Weights of a small autoregressive pixel model.
Data: trained on microscope photos of single blood and bone marrow cells, 194171 training examples, 1.7 epochs.
Rows from block 2 of a small autoregressive pixel model, named by matrix and row number. Rows with one number belong to one neuron. Each number is 128 + 24 x the weight over its row's rms, rounded and kept within 0 to 255. All counts start at 0. Numbers have three digits each.
After each neuron's rows are labels from the 100 images, of 14976, where the neuron reaches its highest value: "responds to" is what is common among them. Only what is clearly more common there than usual is listed. The data: microscope photos of single blood and bone marrow cells.
# fc1: MLP up (model.blocks.2.mlp.fc1.weight, 512x256), inputs 0-85
# fc2: MLP down (model.blocks.2.mlp.fc2.weight, 256x512, transposed), outputs 0-85

fc1.424:119088112106181135126127162099130151128125096140141132112170175137124131131142166104107157141148156120146162197130133166128091149106138157118134149114105162108103139146129145118151135182173143113136118153081112085118123105119153124100172128158119131118129130
fc2.424:141112164130119129151167110141094167158122126152126124165114079121160123115113127142133143156137106128143165129107118159144143132125172069157131114134130122101127104126125134088149084129081131117136110145209109157189094118071208122199112113118148144122135128
responds to: cell type: segmented neutrophil

fc1.251:128088122118130139122137136114140159143157127120069090130167145115132137129128127151145116133118118128123157128120168126149087125118115123111136160160129081176106126117107097099135115141143125130147116125128136123097144126071162221127119123112103100099097132
fc2.251:107111135122145131129125130128048127145145127081096112142125155130104136134138133106127047085099102080116080100196147080124116085140134127101081132129097145106133141130134120121153130100113135159125133126139120127162125128197095065121169132125132154112129133
responds to: smear: peripheral blood

fc1.393:040137058070091123106080143108167128138138153128126141132117116073116130095118090116186118125116126118070153093126143140192136159127103108104134108064103144108085160153114134075095114121113139104105093140141128137129139195093161101139128117083147158177124117
fc2.393:171123135123131111142158128158115145115118127083105111138103114126132130172132136096126121143149150141127146067110126085056133133144123119096154184130112122127129127130126134164159129113121200192122194121154152154107137104101106114126137140132143133114100132
responds to: smear: peripheral blood; cell type: platelet

fc1.279:091138129134128139123146110159132099104113100092107133179164121131154180138167128090123113148129131136147085105092146126134184121176107160123108115126090140110128111121127120174106149142128141124120103128160154152118127116115191142153144136187098100140107105
fc2.279:127098132118143137138125130124143127144137098158131119112130123128171116148128128145132103124133161136150207146094067160117123141129104107126167126134133120124141150130126164104116138117149119179135100047073133177180135131134149155139084136125117113133162137
responds to: cell type: eosinophil

fc1.183:105170126134160128150161158114112142111131144151095129093097146166115177119134132150116132129130135090122105127149127102108132143134110142136108163120121132126130150172117099125150164095106157074106120145102083145134130102114143100141161146211073122106144092
fc2.183:129127116130134149128117113183118084135133169116133127131109109116086138106129107125146142155133125083098127118097138125134116130124129085117094133125128138124103121132126119122130141165098131125130135138146115147156147115112125115099116127162177127124134131
responds to: cell type: artefact

fc1.102:135128127128132111100129109129095118126121139070131131116127140150092108143140166125139109128143089170077148167104130140115120124132120114101190165129139155128131108106132094136136175125135117165068052122133127117139146108112195162098129131093147113142147089
fc2.102:126192131095128107125126135129134128128129125117124131125078094134125131174115130121125114133126137128137124131159129119123129122109121131104118132139129138130123169119129133119124095141113129104144168121122039152154133128127153095098154145124136141114159115
responds to: smear: peripheral blood

fc1.214:093122106127107126137112134113114104132138177095119111105100139143135138137179140119136127141140126134087116156141132112070140105169097129071154129127142160115135119141083189148098147122115115119134135115117146175097113132104113120125127125083084096106107132
fc2.214:046128125127125128109116134150133126148120126122133111122121165146134113115150145133130102128132144134135186123124129129141110138129143131068152094119153096117126125129130141128111146142108098108118153111128080134142136148099182123123106140126160146134131127
responds to: smear: peripheral blood

fc1.42:117069100076115128138125145116164159093129085118093103137144097129143138125108147130138130099129104118089109188085154120095146121145096135126096103131142142117113119126081087129124153138100120105151119116105152129096129129139102147125100181149095152132123122
fc2.42:167129136134124103120136134081149126121121127131131121068125113126126159154136088111126124103137131134152126125196130110119133113121134167125140131123125096142129146106133163108165107140126139122129138114141114132122129129160181147128193124119079082069092128
responds to: cell type: segmented neutrophil

fc1.290:131118122125153145133112140124113112112150115137117132137088130126117151132142133128088126134147122120133175136128127126133108109126117127119173159125139158125150151140148129130142141084133169157143054136090116074139136123138079138172151126116087112114094130
fc2.290:177178115121148091086172146049106123128135128127138101099146118122113120141153134131121150107111140140117137134149089127095127085152126102142132116145151157167164133109129174156104099099132156115121142113088202127112131117147116102108088123105101104097060121
responds to: cell type: lymphocyte

fc1.338:129145064130104167151132139133120105171100108146135150122148124075117160091148171138127121112147124116152117128141130113124130128129110126139129096134138159128136130127160111113083135116129156138103185142151133143100153109126115161172136148164110114141090122
fc2.338:112065121125113086109119108110122128133131132128145163136120112113141110123107120137083153131120154149111154111126133116119136140122163152113132105142120128108124118155131164119159143147109116138108081110140107078178109127095143130117164127164113129119156127
responds to: cell type: blast

fc1.356:144123118153120171102128149144147118095128149104146129121128155091130115142127153106103123136115129122127176154135131101161158139176139074137125153118135155123127113152120101131106119099104111099150106077116133114129140103105112180109127107132145174149105102
fc2.356:123150122130117123139137145168178156125136139167123147130115087126118124146117149159113117090138118123134089096104128128089134154118132115137145129119129099094150131127126129113095148141090117125089127176181162119123118128124151139112093133184137172120124126
responds to: smear: peripheral blood; cell type: segmented neutrophil

fc1.420:143130087130135129143182174131125143087128119088117127128131151101127171144136120101172125129149135113134146137090112128125130127166088123118183076107107130115133134127132121090122110077107146113096094121097132129128127123099131124129137135128112129167136129
fc2.420:137135128159139081124116090131140132106109128134132131149124112131085122119098105136166139147145110188135125150172131121132127085130122120163140129114144123109124123111126122149162149153133128100127184125120105133124147143165110134141157116088090095101127136
responds to: cell type: artefact

fc1.157:089117086109133141132147126100125160131127121076117139144148153101161142055110169135143131124126127127111156136135108189101145123164134135122127163098128134187128127130102124154145126128100115102107128177120128132117107113149115108161151128132113170112124129
fc2.157:188118120122082161119123161120099127135122116119154122116136037154074117140136131120113088100125144084155140141094134104098106144135126145107112109092104133137127128138126135050168150077132134144136150139119152126152133127131134173148129131143119136117142084
responds to: cell type: lymphocyte

fc1.300:161127105136118161156127111089131128133133151149135134117130113047076134087150180148149142115156120135084140123094121108089097082129121105142152125136104131102119116142123097137095122170151130118133147145112156133127128132197126083161108133119084126118115100
fc2.300:084130118124126126108128103100123129123124132134173138128119144119145152126148125130149121166174126112083133128094162101097128131147133144123124128091130144108115082135127153149136139161135143168129117188158158106158140099081130119090158158128126106116118127
responds to: cell type: segmented neutrophil

fc1.485:104128090081124137117119145112125146143135160187123126109157125143126109112124134166110126130123174128104131147132144136170129125115129130116132084123148138105122157136122082146124128146128122121172151166102136114105157105164159121094155082183112148136109093
fc2.485:147127137132130114121188090137119143136128132131153123151093112128132107124062117124123172134095127085126123036101124123101110152089130116138134127134128141125140123128146137101133150131093122121127135104117119115149114119101131133131121144126036150093137127
responds to: cell type: lymphocyte

fc1.432:106110078120126110123142116125063161100138167098130154132119190138160132141115132132105146145148174148120146121158129137117129125141123087127085164128075109144129132135099096127181102114171130134136079149122122187114156127142128120133139139130141156145164130
fc2.432:132139129131127129103124129099163128121129128173134114140135113128150097077125137134129117132137155133132164128156117126125114120129162168136153118143124106160130126105143170151140120114128134167113132123199099174104106133166124152112102107086160134138116107
responds to: cell type: lymphocyte

fc1.219:129157120159116145178124144198084133125161169127107191144168125139131179115126112119127125168165135111086121124156135183127088134130073175125097171101135158148130125178114144191144122099126160088126098159146135125162129097186117115149182123147135105113130127
fc2.219:128093130136106148146216113087135129134116136171121144150121111119087084095150138120110131129067142068127181133096147127110112137121178140083127119132108122126127138156118124124107125122099144115126130126150060096123108128161185133144099126145119126158126121
responds to: cell type: erythroblast; smear: peripheral blood

fc1.391:140123126115131152097152154115096147106137135130096154124147113161145156093107124111117140128153101129128122136103127132116139108141103146092121120129118131123147112099159085152120126127157115130140111092106165123119134178129119123130127131171098104116113124
fc2.391:114171146119116114142143110159122115124087117156101126140090089140089146113124128124144131142115154124128115119101121137128131114093127141154106103149132125139147118129125108120144101132124137161126142104143065153138120113221163153135152137133138113192127127
responds to: smear: peripheral blood; cell type: segmented neutrophil

fc1.438:083111133091118161139112126093127106137138173124130151131111141122130109128117171200093139138106136134072149140099140135134127103139086121097126126154115114136119129124103092159146125121170135067137130145132138133125142140136116139145126108134142098124157115
fc2.438:166136139129135134189129091121101079128081135083114129121106109123142128127148141146137125099124143125172185132143115143130095200133144104146144110123131135127127149112128132187106148105093111129101141141154120178128132123125110107089168160127140091133148126
responds to: cell type: artefact

fc1.507:113110106134124137111138118147144150103126142100086122114178077107131151142127144096122148142122131160123154163146146134134113151132081131129117124133128124119159154138088124126128110072154114140121134132133104170073108113147105149135141152084152128102106084
fc2.507:133120134133127130098149114100106122127119117132125101113046127142147086116121144138076060082130112095124119123113104128102127129106134123139109125154130102127125126121143128159175112153161108151122111150127144127159130131152101113133117146079076121131108123
responds to: smear: peripheral blood

fc1.212:123115087124126133152131094129128131144138120112127155109149138168129139119126123118160135121118144155093105133098150202180133127138113160142125126134110123126117158130089156114122125127131133113120153171137144134128126104158145095118150146109116157127104151
fc2.212:122141124129126118133131122180127119108110144098121138150089101157146146136110127130135135157149121139129150093134142106085120194126138106119091128127123156131112108138124128085150097129133130112129131117129115085178136117169099113099112157123155084160179099
responds to: cell type: lymphocyte

fc1.321:088146101128082145129134111107204106082112146113112135110164123121130167127128172127162114128096139121132109119104109150098110113137079141154151104104166179114137144144127086129190144159114112120115110142072109121156138113133127150176119117092125144184144096
fc2.321:108129134124129134108127093135130130122141134104150137140147125156124118131120121100124185129142119131137127102154124119107124119123117131136141131115120104133139127128153137127125132090166135134131156144162138108085125125045113165129133167127115122106106122
responds to: smear: peripheral blood

fc1.294:102151133146099114088150172069141155134129128144087199141131099135120139083149151131157095134137135092128122130157117148125126134133108119113072132103121130140104093136111136152099179114157171183146136128118140131128140110135181127126129123178106135140115127
fc2.294:136214140115097121068135135167135131127112131100113144170140087133077075125110117136107125100072129079141125137114135145116164124074081150156130120108131109116137138123122160083135125167102146126109125135129119132159151128207120102124159124142084092078123132
responds to: cell type: eosinophil

fc1.78:097109089083170140091136138127132110133161123104123099143117137086086095083150122165155115161132101158119125140119129124098130117181120101085129093106130087114140115089109105124116116146136100164122164129115131126114145170123137149122106131165106078163096139
fc2.78:141127133154126127100142138126105127109120126110085110175134106131159126126140163094142105159115126090133210120157154127109127138147134152138171092119127119158140150133131166146110090095117143136129176114133161165122127131151176218150096139125131133124148128
responds to: cell type: segmented neutrophil; smear: peripheral blood

fc1.202:101125132152114125127138126037178105136121115146124134116085118122132113110142134170120100167139148092124136164097096127124122127117101120125153155150136118107115129118119141146131159126149105140135140140118103216112130093121114119130097133179128084128073123
fc2.202:229132122129088105113121117124105128121130119087116136107038146145163190109115131129123107127130152118134161135103131157140107164139144141133126129120110119143145115138128158152133126103089131098108105131128123130127104125139175093119163149133121145100139138
responds to: smear: peripheral blood; cell type: segmented neutrophil

fc1.497:112112120122092113124135185098115101174136154141142091117138101122136111120119154070136167170124134130114123128125122124157132125134124125130151085127138175078099110130126106138121093119142129147122135188118152133134194109134096108135134105141135088156134132
fc2.497:113182131148121092106142131127132119139127130134136128092163149117126108143141125125119172148136135100108116118104126110127123135125163130058140121122127101129125119125125107088151134165099146133129137127135133119156120103058174114122161088122158125147142128
responds to: cell type: erythroblast

fc1.60:129111115149141117156115134049133126129143148082122128135129155140135105103134117138127140151098118133079146114104129144121126114128089129159068134074129129152131139135107117132148153177128120146138139128138108147118132073152126126145141092108124095153105106
fc2.60:122110138120130154152090178071105135129152102184113137128106120121112192127104132145117098123120171149137120131117139082106150122137102126118124133131136139140118140118111165125159103129120114095099136109154109059113148140164102180168105121119127101122105100
responds to: cell type: segmented neutrophil

fc1.204:076102130122098156121097124156164086115093165121138165140106153115106143097103186142116127108124123117121124125144129120141114125126108135106126130129096155130127151175132104152136112190142133098120098113118098111177112162082117126106133125146084119146069117
fc2.204:089128124139169150122174142129135162144141110158128106142127109117123078135129130129131105145137123146115095138216131136122118145151112133127142144166102096099105147139122143128106137110135130127135157129155120176149207120173131109155067130134169179118091142
responds to: cell type: lymphocyte

fc1.475:133102111117124129188150171160063115078171128104125134150135183130118144145130118091189125149135125163155110139164168142136150120160082129109148162115137140100116113132101145128124150097132131138142108137137122130072142078103156172146137097125125113104138110
fc2.475:085106127135165161112078162074146112117143090098141118110139118151156153123129127143144101062165113111139144134119110118146122127133103141118177124141136117138115165099115144123107118153138097161156149159117157120144132134110199132110148132153169132142121128
responds to: cell type: promyelocyte

fc1.69:097141183125139131118130120104129107104108141157129102091115129166120107094175174122097079130178121147113117135143147110125145129113162100167144163147132109072127144116127121158106129136110131137167095152086110143117128107103096077140147128144038123150108093
fc2.69:144137127131106091101123138105173127128118136121130138129126134135154137137115101173151185079111178179127162140197130141143128103088084148142159117129133129135124126129128117128129105085132128093128119082103121112091128148146135110134153133134118140167120126
responds to: cell type: segmented neutrophil

fc1.18:128097102123157120177144131071160128124156130130119117134174148128112166127130143132148107122131127159092125130134146150118114118138104174090148113141128131093103141128108054126102181179141140111130113161116156125133174134146113106093164118122099123207110129
fc2.18:074089131116122102164089112067137130129118129170129134122127141110101166143129128142115096114090135087144130137115121109112152143131099125135118132140125123154127124122127103146129074179099111117133116116143097125144126131111140128141096125125105119107084128
responds to: cell type: segmented neutrophil; smear: peripheral blood

fc1.63:082134152129111135135122153127113108140117112130151134124093116105087133154126133151128134098131148149065152145100137097130155138139125129129128173124123157129115084142109058130166148119125128127158148128136143114178126120097131115124127130129137167163125129
fc2.63:140097130136138054147133108105129150128133128139122126147126112125112133133131121116179121145192112146146168135143116125134126143135136070116100154120130178124133145172117139135087129158132132101138165132074139142150109098129150109138097126115120136123116135
responds to: cell type: blast

fc1.409:128106112147127138156137112140126119128155116130128166127104146142104142095162122161066137178129121111132195089119112123112147107133092123123119132125121126101099151128103121150151126154129108110181149199104135095110140131132114121127150114154159124091061149
fc2.409:129135122126107102128127137086143115122098149109112134120106092115150126133102133107100101142113125083129152059082117149128119144142143111150189132167128128118130118129128162146151110128110119165114128136114140139147124114076216069141133136103136117194156127
responds to: cell type: segmented neutrophil

fc1.177:149148116106138180124125134099072126112129138120149131110096168129126131059141118130145124140138121115103120146102124127160157170155098110114133135082199097110144125127152136141129121165165162134161158097090144136127127126202114107167128098137127126117171102
fc2.177:101124131120134131109154132063151112132129130137145147157160071146124117133152131156149123132149190126143128127138144138154127144147119134132127160135123128135110148138132110204112151127149138118137067126140125126136120097097210130137128128116126115158099127
responds to: cell type: proerythroblast; cell type: promyelocyte

fc1.503:076115115119148129153128130113143130111153133152133104156128202132094144106169115131128086121147126155100134124146118139112123104130132142127134126137148163104112132119137128146144123146128117136139113150128128089122146136128135118127133109129130148156073125
fc2.503:099065142122104139130127085107152114121095124121110134105142140105097137159108139153145138102144117127138186116153121158126133106135078128146142138109123074130148101137129077119117104130097133115143141100127111126090126148139132136174109141119137147124128127
responds to: cell type: segmented neutrophil

fc1.35:109120093141147176131074102148142124148156148133114158171127162129140157097167137136133103136130102093121118128076158137123148127110134140141165175137121148114136140127129169216105076121217102137154159121123138165086137144168131160148140111131112061090107130
fc2.35:138090134144087125128106118154178130131103114189132134209154117135139142118132128126126133143162102105127079159129146134114118098139132142168118123141138075173101128117111131093139106120106117141126155127115119102115134090146122123133127144115110118162139129
responds to: cell type: lymphocyte

fc1.442:134143119079109143154134116098122124088150191110124157094106156083143134094144136132160168119174114140106128134065129137136157139126099114134155096131134156121135146131122118156125120090114123110138118123106120129122137129159137157143139111135131127128111124
fc2.442:132123125107124128148110174132108128118140126095135106132159115155131139143146143098157105126184135147127103124058132113161116180177106135110174129115128141130106114111156126093109145096120115116140160125087142126144134133105134153141157133119100168084113128
responds to: cell type: proerythroblast

fc1.345:129132131147136152194141118133165106128098128104093169114156157107104130110128160122133128106138121106125154157142135123106125121152123119144154125093119137111121106163059115100134189106135118163163112084078144104126155102126092150116104164135119138182156130
fc2.345:101130178129115134121141106102108141145147131141151104147110108125127130123124129120140115163127094145124139098129129126128155023116168144122110153151137097097114144107145163176120109137142123142167114173196122131112131148137171142156140125122091137114092144
responds to: cell type: segmented neutrophil; smear: peripheral blood

fc1.258:124111091092127167123057132134132147123171145199136141143151139173128134109139147149140116127100138119076174130128127138113152105147142135125140138123126142113114173123110047141138213170123121114126127108126131116174146131123121126110123118174070094128137094
fc2.258:123124127127132126120139125115255131126127144119112120100073096141118097130120126130135122102112110124170114119112090147099127138124078161146214139127127117135129140083101130121147136137127125099127097146076135135120132124101092098113188169124089156100134130
responds to: cell type: segmented neutrophil

fc1.315:119127093108107144125135087118148094122095141088098114124143162091098134196142138140128153159136115133131116124162144154142105143190124137123119135115125126106135162138129063116095118135128140125109155167129126123105129145179117133198142146118115168127135071
fc2.315:085080158186147174138110152129115125123120126111108098108189112126135123117112180130130092136168127102163127120122109139131115111124136135121111118136105158118161114124133128114136083126140115125110086131096146145085095143134143127123094136122126097137126110
responds to: smear: peripheral blood; cell type: segmented neutrophil

fc1.193:093104097139160110109134108153155102090117183125083150128137166104119170103145145098132112154165121097136114127111115152132139114141126131125171129128092161138102129153076130153069136155146143116174118146090126123101143081135147134112152128074093112108132097
fc2.193:141118155169131130129119144159102152151128116187129132117160118132100131113111135156164142146126139082146137108154115108110056132117131109137111130125095122116115142145149150118186141096067124122121120136206133129135114112183157202143175125132125102125130144
responds to: cell type: erythroblast

fc1.101:108087158095195127128120118108157141112161149125087123107118159114133142110153138180085102125114124135121147133124127202127146126148128134171096121132138128157076158138105170161130096165171125064126097148114151142119149122163161118148134153121102106076096160
fc2.101:137102126151117143130125102153162126127127127109130141051105128126129107161128128137115146126160126127134127133132125205104121155136092125137132137112125087102129099144115077067129128124118132174124131145106134125138122128119118146121141140157139168117166130
responds to: cell type: segmented neutrophil; smear: peripheral blood

fc1.138:158120116125140145117095112127115126151134110074153128128114147125093122089138128161134128128149108139092152176079151185143141126176091128134130107112175128122104137114115111159122083147125120117219101146090150133134167141127144080158118082165153120123132127
fc2.138:138128127126120125131132180196133125130130114123140123142126138123161137176136131120123151153187163128132192146167135114124042142134129132119130115110125132146144112123127069129162137117093146134134131104111208116108122124117131188109119179117125104169152123
responds to: cell type: promyelocyte

fc1.292:098122134117104082118130145123066123118135125110099152128107141118103139136147126094119118128174162103134151127139119154136110138135100154098150151119112114119114108157145113163122149090131148117129115138157137169118137105128084155123127153143125122118111098
fc2.292:123118106136127144104128120167196136129125136138135137143087021134132110125121129139133187144093115170141128161151127107084132139123117146136102130108152113129097117131113131100120148111139128120128118150135194098123139128154115165124130125128103150077131120
responds to: smear: peripheral blood

fc1.48:112112168147159156100136153115153127124167155152167184161129136058168150114110132079127114166088111145122128120144105181135139178128158158080132123111108137126159113117129122132118129151138116108131132119130130141125172134151102149111154157130121145153096085
fc2.48:162113158156137126109142087135216147128122120072161128124121139142061127146126121136131155155106093122135102123137106115133110096136136129126153100136132130114143138124129151115069139129167160128111191133126157096134118129118085190146141142147104128119175128
responds to: smear: peripheral blood

fc1.103:137139128123101134102153134121163137108121143119122130106167154101114160104137190093130131154138101144124136164098108132116122073130078139124131109166115121104122102113125103153094125122140167127099142097118169119084129124064101127129155118138126155120087099
fc2.103:087088117127125130156130143176009126131123158142173158125104146139094126161162136102116098105132118126116110122179142121146094143143126136121111106098128146119128132147153157127145133129156123140147103086133028125176127108166082117136145135123129049135134128
responds to: cell type: lymphocyte