Weights of a small autoregressive pixel model: 3.22M parameters, width 256.
Rows from block 3 of a small autoregressive pixel model, named by matrix and row number. Rows with one number belong to one neuron. Each number is 200 + 20 x the weight over its row's rms, rounded and kept within 0 to 999. All counts start at 0.
After each neuron's rows are labels from the 100 images, of 14976, where the neuron reaches its highest value: "top examples" is what is common among them. Only what is clearly more common there than usual is listed. The data: microscope photos of single blood and bone marrow cells. In brackets: how many of the 100.
# fc1: MLP up (model.blocks.3.mlp.fc1.weight, 512x256), inputs 192-255
# fc2: MLP down (model.blocks.3.mlp.fc2.weight, 256x512, transposed), outputs 192-255

fc1.51,206,244,201,193,245,214,180,154,232,195,176,223,206,192,176,227,181,161,192,214,183,195,203,208,197,251,192,225,193,154,192,234,197,195,180,210,204,176,191,145,194,176,235,197,216,198,239,202,201,186,202,185,198,198,186,195,190,194,220,185,204,202,214,205
fc2.51,179,148,198,197,243,179,196,240,171,214,198,192,200,220,205,149,212,201,241,227,221,214,182,226,205,170,186,198,193,226,200,159,215,203,206,180,173,195,200,215,211,207,224,202,185,194,205,212,117,162,184,156,201,208,198,200,218,202,190,191,199,191,201,210
top examples: smear: peripheral blood (64); cell type: platelet (30)

fc1.298,188,199,165,173,202,196,201,209,172,211,187,180,178,199,200,208,206,185,200,219,232,213,186,224,203,166,229,152,177,207,187,217,241,212,204,175,215,198,169,216,197,163,215,216,225,160,230,202,201,235,194,201,214,173,203,177,198,227,196,171,194,199,163,193
fc2.298,189,192,210,201,197,202,187,196,200,177,208,214,213,200,206,172,209,196,225,208,189,186,207,212,201,204,226,251,203,204,169,164,197,186,184,193,169,222,192,222,188,201,191,188,195,203,200,201,171,139,185,186,169,190,150,203,228,176,202,237,240,166,204,173
top examples: cell type: segmented neutrophil (67)

fc1.374,225,199,216,218,196,215,203,220,172,220,195,201,211,167,208,214,189,196,182,204,170,222,216,236,200,204,222,196,222,199,197,229,232,207,253,198,208,208,194,217,210,215,197,206,203,175,208,226,202,171,183,192,189,227,178,176,216,186,203,201,188,176,201,181
fc2.374,169,218,212,171,205,197,181,199,189,224,182,192,195,225,192,181,198,202,214,215,208,217,193,205,204,192,204,200,186,201,198,163,204,200,157,215,199,174,206,192,188,193,196,208,185,220,197,192,185,224,203,230,200,199,163,206,184,235,176,181,252,183,190,184
top examples: cell type: segmented neutrophil (47)

fc1.86,231,186,199,183,226,242,218,206,185,197,159,243,217,214,201,203,209,173,193,223,205,229,205,224,198,198,232,178,165,226,170,201,228,236,216,201,208,200,162,203,197,189,200,140,188,165,230,199,195,200,233,173,193,180,209,198,180,185,196,173,188,200,224,228
fc2.86,246,201,171,208,205,199,182,197,202,224,200,186,199,184,181,196,179,194,201,213,178,186,191,198,203,183,198,227,195,197,195,191,217,184,197,183,198,195,140,161,233,186,188,189,215,172,206,207,189,233,202,225,208,201,201,158,178,204,204,211,204,208,193,191
top examples: cell type: erythroblast (35)

fc1.250,197,200,206,167,178,176,208,158,185,130,194,198,208,193,188,210,207,207,203,223,196,197,214,201,199,233,240,251,218,173,196,213,227,225,199,194,209,204,205,199,230,179,214,183,203,202,187,201,205,164,190,198,176,192,209,212,204,200,201,223,184,165,219,223
fc2.250,201,147,216,195,228,199,187,218,209,263,249,178,202,221,222,175,198,213,183,240,212,182,141,207,196,144,205,215,189,222,198,206,252,211,193,200,192,213,235,244,184,208,186,205,204,182,219,180,159,198,185,192,199,180,183,204,208,210,185,203,201,201,229,196
top examples: smear: peripheral blood (42)

fc1.415,219,209,202,205,203,233,217,205,213,204,207,210,192,184,177,186,196,154,202,208,181,205,189,210,180,225,195,203,199,163,222,180,207,176,175,195,233,204,204,210,214,208,232,199,194,200,229,220,162,193,197,202,234,190,196,155,157,200,243,263,166,199,199,173
fc2.415,198,200,192,161,205,201,209,201,196,177,191,201,201,194,211,282,198,188,200,206,188,210,206,220,199,213,200,219,200,202,109,253,206,170,268,200,207,184,192,193,213,224,199,208,180,203,202,183,251,183,208,213,201,183,184,203,203,219,213,192,209,199,193,237
top examples: cell type: segmented neutrophil (41)

fc1.214,221,202,184,197,180,182,158,198,226,206,162,177,148,196,198,202,202,177,189,183,175,214,199,211,225,168,203,203,201,199,202,191,201,223,207,194,218,225,169,177,208,181,192,166,196,200,172,197,187,218,206,172,206,202,231,195,198,220,194,159,187,220,201,221
fc2.214,214,193,168,209,188,201,167,190,194,204,202,191,181,200,208,257,178,186,216,224,170,197,216,178,190,190,211,204,189,190,144,171,198,178,203,195,210,209,202,202,191,176,220,202,211,199,214,193,208,176,202,213,207,237,233,198,208,219,209,230,174,189,199,218
top examples: cell type: segmented neutrophil (40)

fc1.448,189,247,215,192,202,228,203,182,185,239,214,202,212,186,188,192,217,186,200,192,233,205,194,195,216,226,212,231,201,221,213,202,226,178,174,210,223,221,198,204,223,203,152,217,213,198,231,225,215,214,182,214,208,174,197,177,213,219,209,230,192,199,201,193
fc2.448,230,195,191,226,229,200,200,165,191,230,199,214,222,200,189,225,196,193,179,209,200,185,236,253,194,183,216,197,172,204,166,219,197,207,241,198,202,206,209,179,220,208,188,171,214,188,212,219,184,185,175,196,187,210,200,204,210,194,179,208,189,222,198,194
top examples: cell type: segmented neutrophil (61)

fc1.378,245,183,189,196,204,194,201,192,170,199,203,222,220,210,178,190,227,186,211,184,180,207,168,159,197,198,198,213,207,162,204,177,208,208,230,211,196,205,154,180,213,201,176,151,206,185,173,197,217,199,183,180,196,194,209,186,170,187,202,180,208,167,203,204
fc2.378,205,194,199,208,199,203,184,197,210,190,204,205,215,170,203,236,194,195,182,197,163,186,203,200,204,204,199,257,204,181,193,217,209,199,221,175,214,179,196,212,224,221,200,210,248,216,203,224,209,203,193,212,227,200,197,250,206,212,202,183,194,239,202,238
top examples: cell type: segmented neutrophil (41)

fc1.458,245,235,200,211,195,216,189,205,180,189,220,172,200,185,190,201,244,172,208,208,198,236,231,217,213,224,210,241,242,197,191,223,198,181,213,196,242,199,203,206,226,202,193,215,203,225,173,201,198,214,219,198,189,171,198,212,233,153,198,178,206,176,226,202
fc2.458,197,208,199,186,219,213,199,175,210,197,201,208,230,165,212,229,182,218,187,198,149,172,182,208,217,233,221,192,214,186,198,171,209,204,196,234,181,214,204,200,201,203,188,174,201,199,200,160,197,200,243,187,170,220,193,200,208,200,229,214,249,202,180,200
top examples: cell type: lymphocyte (35)

fc1.234,192,214,179,183,174,249,268,202,258,200,200,195,201,215,162,189,225,173,206,222,192,230,219,207,221,195,184,193,207,227,193,229,226,227,189,192,201,213,179,184,221,199,255,185,178,148,205,181,194,182,240,207,200,175,213,203,197,200,198,188,215,194,222,203
fc2.234,213,200,208,199,206,202,195,208,180,250,214,177,199,201,186,169,238,197,208,190,178,186,205,194,193,216,198,202,195,199,233,241,227,199,240,202,230,200,220,202,175,187,215,215,202,204,190,214,208,237,213,199,226,181,200,169,204,197,200,182,215,231,198,200
top examples: cell type: lymphocyte (35)

fc1.197,186,214,185,174,192,193,197,188,207,161,202,200,195,182,227,177,199,201,220,164,218,171,204,200,204,197,215,211,195,190,221,183,212,195,192,208,199,189,216,227,212,214,249,251,230,223,172,195,219,194,204,189,235,198,194,193,212,214,197,181,234,181,182,214
fc2.197,176,201,208,203,183,211,163,282,242,174,184,201,160,193,210,232,187,192,197,218,205,213,200,236,210,205,199,195,204,205,214,174,183,202,187,232,199,192,170,214,199,201,108,205,213,223,203,198,174,200,217,204,187,191,204,152,200,190,211,187,202,200,213,214
top examples: cell type: segmented neutrophil (43)

fc1.238,231,165,211,184,194,176,212,201,236,176,176,180,173,192,197,209,198,179,227,283,196,241,221,206,185,234,211,181,162,222,222,207,176,195,179,163,243,195,148,202,242,225,171,175,228,187,231,176,204,160,163,220,203,198,186,177,162,192,222,225,184,205,224,197
fc2.238,203,198,175,198,217,192,178,200,186,191,211,190,193,194,188,218,192,177,190,198,178,197,196,199,202,191,194,219,170,185,191,192,211,195,242,194,200,175,223,155,206,171,184,199,190,166,180,196,181,188,189,182,204,188,210,134,207,203,209,180,220,201,191,215
top examples: smear: peripheral blood (100)

fc1.508,194,252,200,214,204,200,200,197,176,169,208,202,231,217,200,182,183,170,193,215,183,200,217,196,198,192,203,177,198,230,226,225,179,183,180,204,213,219,196,231,202,203,204,203,129,196,168,221,162,206,200,172,195,212,189,226,198,217,202,175,227,186,191,199
fc2.508,197,199,241,202,191,201,206,203,204,203,212,221,194,208,182,240,216,221,200,204,179,91,174,260,198,199,159,214,190,188,185,188,177,207,259,196,193,190,209,194,202,201,183,172,244,194,216,201,210,181,207,210,205,223,175,202,189,191,203,202,194,193,198,215
top examples: cell type: segmented neutrophil (48)

fc1.98,203,235,186,186,201,214,181,171,195,195,200,198,187,213,195,199,207,161,210,195,162,224,206,163,190,165,214,213,201,202,187,150,257,196,190,180,199,162,159,212,194,238,202,220,164,204,202,192,181,212,173,179,190,180,203,184,201,227,193,214,189,201,177,225
fc2.98,194,203,188,221,217,211,235,202,216,211,197,206,225,183,213,220,193,201,246,154,186,191,216,229,201,187,212,203,203,218,200,260,203,216,235,191,215,173,186,199,190,179,195,190,208,196,193,197,212,212,182,259,205,195,203,206,203,218,200,189,205,197,196,218
top examples: cell type: lymphocyte (42)

fc1.494,208,225,199,181,205,202,209,178,203,160,208,195,207,169,218,220,202,207,201,182,217,202,165,197,155,197,218,201,225,234,152,197,230,184,191,163,200,191,189,185,237,201,194,201,200,197,166,206,165,217,197,196,199,195,200,177,199,204,223,229,212,179,189,231
fc2.494,196,200,183,231,201,201,205,188,197,211,166,215,190,191,220,206,164,205,204,198,206,189,213,259,193,169,217,198,201,198,177,182,180,174,196,211,179,204,215,201,223,205,180,227,216,204,204,175,195,178,197,260,200,165,228,143,188,223,198,181,206,196,181,171
top examples: cell type: erythroblast (32)

fc1.144,193,192,187,192,214,194,199,201,173,225,194,209,217,223,222,173,201,190,213,200,201,177,230,223,182,234,234,216,197,163,205,174,197,201,190,212,202,199,216,186,183,203,196,201,196,194,181,177,212,202,196,200,262,203,220,177,213,153,166,169,202,192,176,218
fc2.144,184,226,214,204,191,202,204,203,183,207,189,202,208,207,196,187,203,194,211,208,214,193,201,241,183,216,192,227,219,206,208,200,212,196,211,205,202,214,213,208,212,179,199,217,217,208,185,190,219,263,197,253,227,228,186,293,196,218,199,222,226,209,203,183
top examples: cell type: segmented neutrophil (40); smear: peripheral blood (38)